From a checkpoint of a small image classifier.
Model: 23M parameters, 32-pixel images, num experts 32, patch size [2, 2], layers 14.
Training: 7600 steps, batches of 64.
Data: 88335 training examples, 5.5 epochs.
Rows from block 9 of a small image classifier, named by matrix and row number. Rows with one number within an expert belong to one neuron, the router's apart. Each number is 128 + 24 x the weight over its row's rms, rounded and kept within 0 to 255. All counts start at 0. Numbers have three digits each.
Before each expert's rows are labels from the 100 images, of 14976, where the router gives the expert most weight on average: "strongest on" is what is common among them. Only what is clearly more common there than usual is listed. The data: telescope images of galaxies (Galaxy Zoo DECaLS). In brackets: how many of the 100.
# router: router (model.blocks.9.mlp.router.weight, 32x128, trained with AdamW), inputs 96-127
# gate: expert gate (model.blocks.9.mlp.gate, 32x128x128), inputs 96-127
# up: expert up (model.blocks.9.mlp.up, 32x128x128), inputs 96-127
# down: expert down (model.blocks.9.mlp.down, 32x128x128, transposed), outputs 96-127

# expert 6
strongest on: shape: featured or disk (66); edge-on disk: no (62); spiral arms: yes (46)
router.6:149132161154148163123082141049100113125105124114120155130081122114094114138102131140115154145101
gate.0:106095111154139114142135153115111139141110110106170123147166202118136094144150129091118116113115
up.0:115128180127129102103125134110144134144116106125140144184111150136127123132135167128115130180135
down.0:143107144130151123130160125135137127127157134151135141172139108118127103139148128135148096141112
gate.1:128097059128128128128128128186149157136167128128128128128128063128128128128128128128128168128099
up.1:128128128128128061128134128128128128128214128128128128164128128128128128125129128128128255128128
down.1:202128134128128128165128128128128128128128128128128128128128128128128128128128128128051128128128
gate.2:130164130101111176146121110106147137119077113131108097110099110128134111141111150117094146135159
up.2:105113120117144183153175125124150152135091107127131085122103070099131105121135123085130172148147
down.2:112090168107143098153136147134135060177173137155133134105115101141165087134098131133144094127121
gate.3:142145105173131148137122133128121127122124142138110115136109134142131145140084084151111118128133
up.3:136153106175108158095138132102155116100118175112121152113109156139142135135100084133185136138139
down.3:139172135118130147127141113103130091170126136178094120083171089125098120092084084137136093126165
gate.4:119120155098106148096113140168138114138070165123156106129127103132141133115153070116120138099120
up.4:140132125110135092158118136088113127094129155108131099073136095141124141136147150117168107154106
down.4:136158107162100123142101100113108155048123095114133092105114146135092142104117138132159103121096
gate.5:119119142139144116114138129089114108130128168118114141174130120183115149133117145137120117105097
up.5:135109108128130129137144120158144142142150095141143110081138112085165102124128101120135132135159
down.5:126115084123142140125126092161136169144143108115126109088164110138147151111127120134087181075150

# expert 17
strongest on: shape: star or artifact (55)
router.17:140132131152143150084120099128074110104105116111157144123136143112136160140108114136134205091098
gate.0:120121136119108130130149137120173140112146157128129127130115125112177065166056097129152120130114
up.0:140139082106127149110093093152157136101147094117128084161128176140140136127116145137190127159115
down.0:126139128117142175101101087130110131109126108137131148137138163142071138116158161146134132115139
gate.1:128128128128113128128128127148128128128128128137174131128128128128128128104056128247134128137128
up.1:128128128128128128128128128188128134142128128120100160128128100109128128128128128128128128128128
down.1:128178128078128128128128114128128128128128128128128128128109128128128128128128128170128128128128
gate.2:137134128128127127140133133144131115128119121074128132128118128066119113147129101151081120132118
up.2:135142176105135107126128130157148128160134117075128139125111128123134166092137122090162128090153
down.2:146134129129128139124092112112123128130142152128128147136125193136129160119129113181195127093133
gate.3:105136118094116141152123111125120098136126154157120126121122139181130127170147145132123130139128
up.3:164139141162129130091129128096133143104121127089148130124151138078135136088115114152130135113102
down.3:114102116129129155134158119199115137095135143129134140148130133165121138160134151065103108120152
gate.4:125142179130103098088077140090118135157150119125120147114123135107057124108092116119135052126120
up.4:128130079089142163120129115143133113101132143116117160147145134139116126127150187130116128149109
down.4:161159117122137146162113128139129100119119138154129139126123126138115097172114140162088142150140
gate.5:144126102132107140093117137119136125042123127116130125156149153136095116118111129111135151162129
up.5:128128101127178096113127130162140148072122101120141121131134164129128117123133143157106138111124
down.5:129129106123099101163104125124172128183087142143100076112119135151194129113130113131123115106108

# expert 0
strongest on: edge-on disk: yes (27)
router.0:160098123122149179176162118132127097115134137151136193139090142076144125121149101143112152115115
gate.0:110121097142124136115138136139080140130125086097135128122169160162130113172100150107147078137137
up.0:120125148118121132165128110091133146133121194133138124104082125099100123081115124138109142126107
down.0:128077101092117139105131118156130140152133154154134136115138171152131114103092172107106154141120
gate.1:149116110115125127132139098103129128152112118112112068101113124166154146142119119130114148109114
up.1:145119098110118127174139107079160145136126140107133100128115137146154129152092133127123143104128
down.1:108105129113101128125121125127112127077121136132132134124160118138143127147120145126106139162157
gate.2:118165123126156138157132125128120163162140096145142127126141114128119125168144089115107133139139
up.2:141103144169116144156139107122112105130143146135130173130123174116096153147138136075145115111124
down.2:152133133130136148165158137098148168077089082103137127110072125137111147126146108141111131113132
gate.3:144187115102118173132135107163145119152080147163118112111145122141128118116112120136074167141134
up.3:121134111168149138094157153128110122156143168117138148102169121126145143131105050129143097150176
down.3:115129110107128114125192144162159087106138168165102143147162158143165102109092151153137156132119
gate.4:128128105128128092128128109133128128107128115027128128128128128128128128128128141128075128128116
up.4:128128109128128099140128128128128171128128128022128190128096128158106128222128128128112128128074
down.4:128128128139128128128128124106128197179128128056133128074125128128128115125128132150128128128128
gate.5:142120157116114119138104135128116121156156197113130125137130129143175146087104139132152153128108
up.5:117123153108122128121125147131131115117151181110108116089122103115154130115109121147119145119113
down.5:147141107148140129171098115106120120119122127110127114148130139130112122126124125161105130139143

# expert 3
strongest on: edge-on disk: no (98); shape: featured or disk (98); spiral arms: yes (95)
router.3:150118149140140171122126101093132129100109164130118165099115180115130122123102100186099125108154
gate.0:131129130115121141117097113128114130117148127128106141117128104104123128128126151076118112137125
up.0:117137109128116118127130132169126103124137150130095087156169128135138143123147107153120163124115
down.0:109144090109079151124125127145123153124149125156146107150132194133124115089119116177130139125136
gate.2:128128132128121128128128128128128128128128128118128128128128128128128155128128092128128128128128
up.2:119128128187117128128128172128128128128128128128083151128126128128150114140128082135136128128197
down.2:059128128068128111128128128150128067128128128098118128128136128128179128128106128146128145128159
gate.3:128128110123043151118131124128125130109126129128129106178152142130134128133104128128140137070130
up.3:154109133122146133133136142107139059195094124137116191143121068105085122144137147111128128146123
down.3:124128176148083128118128153119193121121150128128130127128147143128080127128128128039168086134122
gate.4:128128128128128128126128128128111128128128149128109128128128128128128128128128128128128128081167
up.4:110120128164128128128060127188128128128128154128141128123193128128128128128128128128128128128137
down.4:136128128128128128000128128128128128128128106128128128128128128128128128128128128135162128128128
gate.5:128128092128128128187128128128128128128172128128185128128128128128128128128128160128128128036128
up.5:128154128128131128128128116128128128128128128128128128128128128133128128128199128128051128243189
down.5:128128128128053128128128128128128128128128128128128128128128072128128128128128128128128128128190
gate.6:128128100128128128128128128160128128128059128128128120128148110128128128128150128128128128128128
up.6:128128208128128128128128182142128093128128128128091099081128128128128128102128128102128128249214
down.6:128128225128128128128128079128128128128128157128128128150055128128128129126128180128128128168128

# expert 24
strongest on: shape: featured or disk (66); edge-on disk: no (65); spiral arms: yes (60)
router.24:133092130170168145140111098083124102139132146104148125097122099124157139148125161148123135150084
gate.0:128128128117136128150128127128128098128126124128120128174128128126149128210128128152109104128128
up.0:128128128128128165128128128128128164152167172128128128122128128116108128031126173128128132128134
down.0:070171128159137128128114129127128112140128128140084128135131128117128128160128125042101130117131
gate.1:113128123128128128128041129128102117126040115128128056128128128128126128128128127095128128186144
up.1:106122151128098128128128174025128128117128128128128128128151128128141128111128128123147133129126
down.1:128128093129128128128128115128128128128128128128128128128128128128152128126128149088128128128173
gate.2:154069082120151129167109128123107126119115195139123125107144091107111134113145095131125134142145
up.2:147106084150139097113146141114125164150116151135080106129153100115184128076156093129115154122097
down.2:082121098117138104079143125089110097122190141128139126149152122138091145130124136060118142138126
gate.3:122139130144159138101128104150116115137166138111123131138177117123128138129139142115125168095100
up.3:130152144116094152112136159085106146150082142149134102124120119133138121081147117144120141103150
down.3:112171140115190123122137145108115117193134124143146117093125101125129133113116105162171129088149
gate.4:128128128128128128112166128128128107113099128128128128128128128128128128128126128128124110128068
up.4:128128128128128128128128128128128128092128128121154128128128128128128128128128216013128111099156
down.4:182128128128128128152128128128128118128128128187128128128128155128128128226128090128128128054128
gate.5:128128128151128128128128128128128128128128128128128128128128128128128128122128128128128040128128
up.5:128121128128128128128128130072110196128128128128128128128128128128128128128184128128128125128124
down.5:128125128128128128128128128178128128128223128128128128128128128128128128128128128128142128128128

# expert 29
strongest on: shape: featured or disk (90); spiral arms: yes (70); spiral winding: tight (46)
router.29:129108169138126168104063143067116134148120124112174145088170144133148136120112135169106143147140
gate.0:128128128093128128131128128183127118128131208161128150128128128179128100128128128128092093128132
up.0:128128128121108111128134156128150128126128128128128085128128128128128069124129128113147075135128
down.0:128128128128117128128128160128128219123079066128162151128128128128128096125163128128128047128128
gate.1:127097142123106141123085056126133133108127108111113091108144155148169134145131145134145111127108
up.1:140174099102144143130117158129130158111130121115100149126107113119128115133117145102145132128129
down.1:131069143129163137143130146148113120161128150122121170134120103117135126153136159135121138124134
gate.2:126120157151117124164162123132129163080159152104124136144119133131165134084153123148128164129120
up.2:173156126176142151147117140141114140099144117110114143120116098114120143127132111156129157137118
down.2:117142108111104150126094144133112132115095151116117106117147119148062155160103145101091064180122
gate.3:107128131128063115120132158129132123129128128128106064130086128129128060129109168128124028146128
up.3:128125161046125114154120077129128117125136158139145125125100126131139115128099135128134109125134
down.3:110126119120118110132142150090130153067123106126155064122128128123111097130127135128128011128132
gate.4:127119128131135043135128141143122142082124128102169126128128129114130128128156128124128136128158
up.4:129128128128112128128141128116140142138133079119121159128114174193126128128099128129129079176127
down.4:128125128078128147076128128142128128126150128127132120189128132128128193128128125129128128111198
gate.6:142076147170138062135099138145139137134121128118124114132150127134137151127150136113120088109157
up.6:141095146169128065134107147125127135109133137110106116135162129119130161136147113121120073126143
down.6:113133133121098149120112107087148131108113101133167122115106155120122114127124116100156109160121

# expert 18
strongest on: bar: no (33); bulge size: small (25)
router.18:122133145124141107120147125094142102124123132113141117166125153145136118111104114114126147095105
gate.0:106079109106152172121117159148123116078104119141126145118159117138139137127119109105119129095142
up.0:117112141095137118125084130088130144136121123134169103160115093144137130140154093134113105129127
down.0:122123128122098121133100151106164169113094131096145137104107093139114120136128099099119157117140
gate.1:115149146068135140112089126146161175114139153134073160101146125147176147067188130099148133121158
up.1:123153142090123112100090109131108115119116118123172166121103097122182137111151137114132127152201
down.1:161126122123137121121126137103119109094138153143116118109108076103134138165095157134129101151136
gate.2:094127170122110103111113140111132073172140141128120177135091109122174118128104120149111102102141
up.2:144081120162155127125102142127132136166125124144124107098119127115084152113140161154181121115089
down.2:107134110133102125120132135167129114110149130126109090157130095188160127126132119154117122105132
gate.3:128128128128128128128128236128128128128128128128128128128128128096128128128128128128173128131128
up.3:128128128113128128128121128128128000128128128136128128128128128128128128128128128128128128128128
down.3:128128128128128128128128128128066128128221128128123128128128128128128128128128128128128128128128
gate.4:109099137071119154118122169116143112116145162081124073123123147071124134136113150154137122181135
up.4:132139140131144108131085116136126130101092046112115152113124124166124127131120137071123143128139
down.4:142151140091126116114107092138096112115133035120114123129128119152129126143132193128115113129146
gate.5:128109113124109099114124131130124136132107093141124093137137101125098159172153162139128112138160
up.5:133129139143084122157134160093124097141119107146141052140143103128126133135127173113110119124099
down.5:119130115149133104146140125133161130138128123109143120129138066108099181127119110074139159125122

# expert 14
strongest on: edge-on disk: no (51); bar: no (36)
router.14:149124152174109102123139095133114114096163131125151152154132117126125151099143113133139122127113
gate.0:128128128128128128128128157191128128133128128128128128181205128128128161128066235128128128128139
up.0:128128128128128128128128128128151171149128128128128058128128128128128148128128128128128128128128
down.0:128030128128128128192128128128128128128106128128215128128128128128128041128128130128128128128098
gate.1:128124078128128128128128128158128128150128128128128147128128107128128128096128094128128166112128
up.1:130128128115128130128128158128072152128128146128128046128128154168128161160128146128131081145183
down.1:128128128128111111128128128128107128128128128128128095128069128128128146128128010128135128092159
gate.2:150165092149143140144168167127124112113143132102151139124169122126100121141139120164133129117109
up.2:123095160141123124140081116124098169106108110118121127127080156128136144103135113108137126139141
down.2:132135089155126138171100152127127156115110121108137112138139113138144110101137136112090121104117
gate.3:128128128091147128128128128128128128082146128128128128128108128095128108128108128128128128128088
up.3:128094128128124117159128128128128128128128128138104128128167128128128128119128116128128128128123
down.3:128083128128078128128128128128128128128128128128070128128128128128128128128128128043128128102128
gate.4:128143128128128128067128128128128094128128128101128128128128128128015123128128128128128128128128
up.4:128255128128128087128113128128128128128128105128128128127128128128128153128128089128128128128128
down.4:128128128128128128128128128128128140128128128128128128128128145135128000144108185128128128128128
gate.5:123133135116147124118111077084095127101110133128130124148123157145126139128124122117121152103159
up.5:121125113120086123090147176144122139142151159141090120147134119121130106119123109150128097190119
down.5:107153129139138126105149141142117096127165103134132149122097147154127137137148137096127111131152

# expert 8
strongest on: edge-on disk: yes (28); roundness: cigar-shaped (26)
router.8:115117155133131174063116111106138096127129094133150110105070162094092124136134126135160120096099
gate.0:152163109182149109078129128166118094125148129141109134158169115128103126132115094106160162109130
up.0:147079177100117155153148115085136171146094106126131153104059149138144126120148150135099074131127
down.0:128161118128170145128130159193143108179163152158107148153129129085124146146135123133145164109117
gate.1:107119110106146113179172114120156129114135164105141127117152113121179120114133100108124123095136
up.1:139136115092108117141145139076099181139110135125128148168135141110157131143132134076111111116106
down.1:137149083133078119149101128101121135129107111132161175100089128144116127151128130144111103141107
gate.2:128128127128128158128128128172128128128128128128128152128239128128132128135128128128128128128128
up.2:128128138128128128128168128189128128128128141128168128150128053154143128229135128128128128128128
down.2:128079128125128128128128209128128000255197128128128128128128128128165128134128128128128128128128
gate.3:128143128128128128128155128119128189113128174128128128094128128128017119128128160099068128128128
up.3:128128128128103128128128128128128128128128131128128128128128170111153142128128128048128120138235
down.3:128139128128128128128128138128128128128128128128128162128128128199128128128128128128128128128128
gate.4:128128128128128128128128138128128128128140128128128128128128151179128128128128047128128128128134
up.4:128171128128046128128128128128128128128128128128128177144128111128139128128128128128124128128088
down.4:128120128128128128128128128128128128223095128128128128128128128128105128248128128109128128128105
gate.5:134120092147146130128124071149160183102155137133141132098148142114099129120116135090136125120079
up.5:108128099114107127156132101131136187108152139131158142129151141088142126117122120107154146137069
down.5:151104170126094126152147117134099125097105129114157159125123184112118105123129128099163097093122

# expert 12
strongest on: edge-on disk: yes (32)
router.12:142124165104111183137110150126084149127133153139128179109127111140085117089173173122125131151092
gate.0:135109128128139138162092135141145095171113129111144114094073138141129139155142128149104128131150
up.0:129156134141118123106156121131112156093159120137119137158188109128127126106116156117124125127102
down.0:126098114141105131161111167100134128103149136107116117120097108115181078129108132161128176088154
gate.1:121120091185115144144133133084110195130097138122181113103111150106153154142117149081108127104148
up.1:140087121184131118109159154109085136135103172159132120130149106122117158108135115090113097082112
down.1:135143137110173109137101113140102137092151162109071108098125127132171133080138090140130131122145
gate.2:128131090186142141107139104167122153093126071131133133126112118161147128111177108165143152115098
up.2:118132122165158148110115112172128158131125066100148125136097115124144128117172097132158147146114
down.2:081104066118132116147138148168122148142109207131104155132176119129137138112100102128127121177157
gate.3:120134174134111212128128124128128128121130123128130116126122121128132128115128157082128097128214
up.3:125129195136139139095100132135124130120128078128106124129131136131128204169061138129130126128124
down.3:128108111102125128135123125115127125095110185124128205119128126126121128109121156137096107124137
gate.4:135156096127096121111191143079066156111122141103130141120117128124131166120133121148115101091117
up.4:103126126123158097121119100126125094136073174141152061113103088118135140102143135138103128107107
down.4:128111132152094127133113113113161106098090162139126112095111145123088122126130089154138114132141
gate.5:108132162115122132136103116136136138102112138124123114114138134141132136136104127139090078139128
up.5:127119129165134189151160110101139121079116090137116134164116100130131115108126138106128112089112
down.5:133101147121103094152118166157137109139128129167117151133129091125153098139117102166116131121139

# expert 10
strongest on: roundness: cigar-shaped (50); edge-on disk: yes (37)
router.10:155118141127105130116126103087126127126126142151138181173106122099120087141130161140073148109115
gate.0:161128126136106158168127128122124133097095117121128111169165122139164128127144123157098201124142
up.0:110145120122134123113130129139103160112064103112134102130181148117097166170152155173094167150154
down.0:123118136138100117105127157145123136129099172130138130164136102118093173163127154133114146151127
gate.1:128128146130128084118128128157133128128128131128128156121099128128127146131128128128134128128128
up.1:128128113128121128155128121128106081125119128128128128128131128128128128128128128139114128094128
down.1:125091142128128148129128140074177128128128122128128203128128134128128157128128125133192128101128
gate.2:154119128128128128133128128128112128128128128128128128128147128181039136128128128104118128128128
up.2:000128128132082137209128069128128128128128128128128128128128128128128128128105150128128158143081
down.2:097128128128072128128128128128128158128128128052197128128045168128128178126111128128128128128128
gate.3:128128128128128152128128128128128128128156157128128128128128128050128128128128128128128174128128
up.3:128171128128128128128128128128128128128218128128110105135128128128128128128128128128186128128128
down.3:128134128128128080128103128128128128128128128128128128128128128128128128128177128128128130128128
gate.4:128128094157128109128185128128128164116128127118155171134125124128153128127128144080141128128128
up.4:128162128128128125128128128128102144255133128128128128128128087187176128128122147111128190131106
down.4:131157140128128128127136128128128235128128128128128128128082128128229128099128128128128218128117
gate.5:128122156109096128130128086146128128145088157128111129123143113130214128126128130121117125102126
up.5:128118154086098114157129076135128134170046161183127134123133106131178126128139128129128092128128
down.5:125119128128128128128128128128128124128128177128128161126128131128107129154111128108120182128128

# expert 9
strongest on: shape: star or artifact (45)
router.9:086109129145150094117114098130095122152074162120155106159134118091090129161137106102133165128132
gate.0:124092137139135183159125132140135158166092078137150084151108161121171102158116160038106119150107
up.0:140101134152142179121118120128116132133131088134137087152105152127165113162103165067121134133122
down.0:129097127145143105133151132170134142123161153139143152180145119144152113158159134157137110110150
gate.1:146120150136138134149096150153137141140123086116095124081112145119159124108145121133105140114139
up.1:148145134091133149161111139134163148126105039130123123095104139162158101125161156145095125144152
down.1:136153126122107138126169134130132103098125064126047108142120149131114142117129144174127131101116
gate.2:146099143121127131150129163051097145129082166114138084125145158125164141150113102081113128104129
up.2:109129122129168093120170125162142128107155085131118121166129136136119106131152137094115147167136
down.2:117134129119133129072128144120126120111163137134144108148142054142084190101112140125138117150111
gate.3:141080128117128128128128128128168128128128128128128128128128128128128128128128085088128123128127
up.3:128128128128128128128128128128128128128128128128134128128128087128128138168128128168128128123128
down.3:128113128170128128117111128128128128128127128128147128128128116128128128113128087128132148128128
gate.4:118118117139159176095136145068115148102115152147128154138145144103106104166106108103147104081130
up.4:106116106140142140123105148138112122111121129130077163144094147122101120121145102142150147130138
down.4:140127123135159102131059140128131142180110097139112113189168069151124128153132135116109128170120
gate.5:214132083090128128119128136107128118114128140128128128128128128121128128128128128128122128128108
up.5:128128155170128103128128124128130128128128128128128130104128101226115128128120131128128120128128
down.5:128128193128128128128146128122128128128128101116165128128128111128128197159128142128154046128172

# expert 27
strongest on: roundness: round (53); shape: star or artifact (25)
router.27:125149176170084139190138123125099101115101132096143166134107146137160146084143160143126110132111
gate.0:159111132124192134111091123105132138117109133139151125139060120130099118107154143067168147129129
up.0:148142124139141111102145123147121149170115142156146127142142105117094136162127129102140127124137
down.0:136169134078129149134103131129141143135130140160105097100163154128116063112097131161118132130137
gate.2:132095125105128171156111153170135139075134169177106133126128126129142138170138142147102079133164
up.2:143108139108088107135105154145142137083127138156154151148102130140128121176141153084119094134119
down.2:112162099122146147141122096104093137107117116090130101152100120124097140118146152163115099109099
gate.3:118105124146157120130138152128146119131132102138136147141122134155151098123137101087162120127120
up.3:139139103144145133108143166117138112142134128127121117144153087095120191107131126149101140110121
down.3:130116114152187119104172138149141077187155190164127118152161131117113136130140115102142134148151
gate.4:128128135128139128092235139128128128187128132128128130128228130128128138128128128128128128128093
up.4:128080128122128128215099128128184093128128128078128077128128117128061061128035128147181128128111
down.4:128128128128128128128128128128128128128128128128128128140064128128119128128128141128128122128147
gate.5:112128128092122128128128128128118128128128128128098128030128128128128154094128128128089128128175
up.5:128128089128128128128128128076128128128128128097128128128128239116128128128128100128128128128128
down.5:128128128128170128122128128128128060128186128128202128128128128128105128128128128128128097135128
gate.6:148115137106132125142123170111172121126117138124139136146119159198101144109120122177117161092092
up.6:133125129097128133095162110133082119133121151139161114106089127119111152154132114097132101117170
down.6:133138108178110071166126167134161122123149100074124131094125107111132139124112145147084171141122

# expert 13
strongest on: roundness: cigar-shaped (26)
router.13:153128169107154182096113137082151085116160095147139129108129122132141153174142113157127136135077
gate.0:127139130113138141127123122115121115131125115132108098130141121146157125095099092128119130116156
up.0:124137129097130123121081107124127105133145116128112106099114129140194116151118161117147118133132
down.0:128117136164128149128129119108128128092127096127153129106092142131114132131128158164155128127089
gate.1:137124127160124108106108130140144139103107095177118192110089131132130126107135112162079139114173
up.1:163147115136103106117160097120157136104115127137135132135125162166115098114133124128118132113127
down.1:118141160112125146108145102161114145117116101106162100131148122118121142114186139109139064150110
gate.2:128128128128115128128128128128128128128128128128128128128128128128056152128128128143128128183128
up.2:128128128128128128128070128128128128128128050128128128128056128118255128128128124128128128076183
down.2:128128128100111128128128128128128128128128128128109128128128110128100128128087166128128128128128
gate.3:123104117108132084128149120071086113111152147129135128133129139108151142112119129150150134128135
up.3:130143181138128127153125108144127130111137166088170121133099080128129111147117091096122110176129
down.3:125153130129125113164122126105134134128113116109129124093115121156067134128137128128126036140144
gate.4:163107144097119158103128116130144131147096115143144149090127089082114109142152118134122098134143
up.4:146080156084141139149112093160140131130125063146187124090157128143134118181115144065132097122143
down.4:129138134142096178167124113158138154144116117134141103108094128077098145124170129074148097107133
gate.5:136146105131119119143123129102094127148115112095103153093105134133160156099159101103128128080098
up.5:109126132112132161134126087170120129149116159129129131130168114098121095111106127106091109102128
down.5:158144093118134147149129135107087137130130116073134171106117131143129140142143104126145117092085

# expert 25
strongest on: shape: featured or disk (76); edge-on disk: yes (33)
router.25:179094148159121139106113092124073114138146116134125164100126128141132126086108139168140162101114
gate.0:132047121124139112124130124123084134159121142136127149184124095137132139141127151162159092151150
up.0:111068062154150130135108116118106145101200133133126094133130081168155130134105126166135104151164
down.0:109151118138113118101114134125136110145132110112115090095121092120125140219125146141087143128117
gate.1:125165128124107167098076112121162146122125149172150094116127122087104119121150114098159152150153
up.1:130125135144158105172179120151111127097134085091115106165112140139162140138147160133120138068131
down.1:136117123129118120141129094132140126109096120116102128122136090124159137127117142137127118125185
gate.2:128128128176128128128128128128128255088128128128128128128085128128128048128128128128128128120111
up.2:128128195184128128154128105128128128094128128128128128152069128133128118153128125130128125128128
down.2:128128181139128128128128128128128128087128128128128128128114128128128128128128151128128128128128
gate.3:128143120166111156116108088125125133167140128152110111126139126096118129110172108088119115097129
up.3:124123114140169141131128143130108122167124128123105112085090113125164119133131122112115126114121
down.3:132145157119128121150104142052139147130111171141117141097112132105167142088126075146090104162123
gate.4:108132115137131132197130112128125146115129139110137124165150114135097186113088134110098115148127
up.4:135123124104133122108165134138131116139131084129133135134117176133127107107150145135156127112161
down.4:068142119122109119098097109122128164113098152117101114097116131099116125143090074119169131098103
gate.5:077128128164128128128190130088128128129187128128128128128128128075128128128128177128128154128165
up.5:128128128128128128128128128128128128128128092128194133130128128128120128128134128128043128128111
down.5:186128215128128128114128128128125128128154225130128128128128128128128128128128128128128128128128

# expert 19
strongest on: shape: featured or disk (78); edge-on disk: no (73); spiral arms: yes (61)
router.19:093115138146112136125083126110120136130104107155148135116120141145077138157148118142068109128111
gate.0:128107188128128175115128179128128177128128128128128128128128128128118128128108125131128125185114
up.0:157093173128129128128143128128128128108128128128151128128128084084128150128109143153172127154145
down.0:151128204141128128128128128128158166128102126129128140108123089147133128128128128125180150128134
gate.1:194126129128120121122128089148148133132070138107119125092136128145083125129128128082121128147129
up.1:128158127125118134124126133098090128119125084128127113140091138128128129117116128153157119122128
down.1:148125137126118096157109138113116186105090139089153128128104156128128174128154122128071120128124
gate.2:098129133155128145105154129133134118110133132146120123140153126096125124130142120170155132131134
up.2:105129128132143142153180131122106114127202163137142096095131143137121148121133152129119106109125
down.2:167133118096121147137119114173123125103154105125147146108106096184165118122153096136130098144138
gate.3:119127128138118107149127135179128131109140098140099116124089086135147161147172079120148149110136
up.3:122122109120130120115137141163118135118113086129187104116123141140095112133207173168137085131135
down.3:130094141138128142129192087111136145166151128121138105125145191129099123120115145140099094145141
gate.4:144137136110138158094131114134116112124132147112125134126159107140093164131156119125134117127113
up.4:114172113096163110134074079115106148127122127151150115127117146141166126125130131123132162125140
down.4:132147093105125140124120100114151093135163125165121107130105165154133142124114139168111124091134
gate.5:141121129082153185107109134121127112113157117128134129139105120191132142127102110132155097102120
up.5:067134151064129167101081113166157141096156118120134135080124111115121161154120120135145137103137
down.5:134151134122088068154103120125114177100158125116108146137109112114169141168136115113104131089106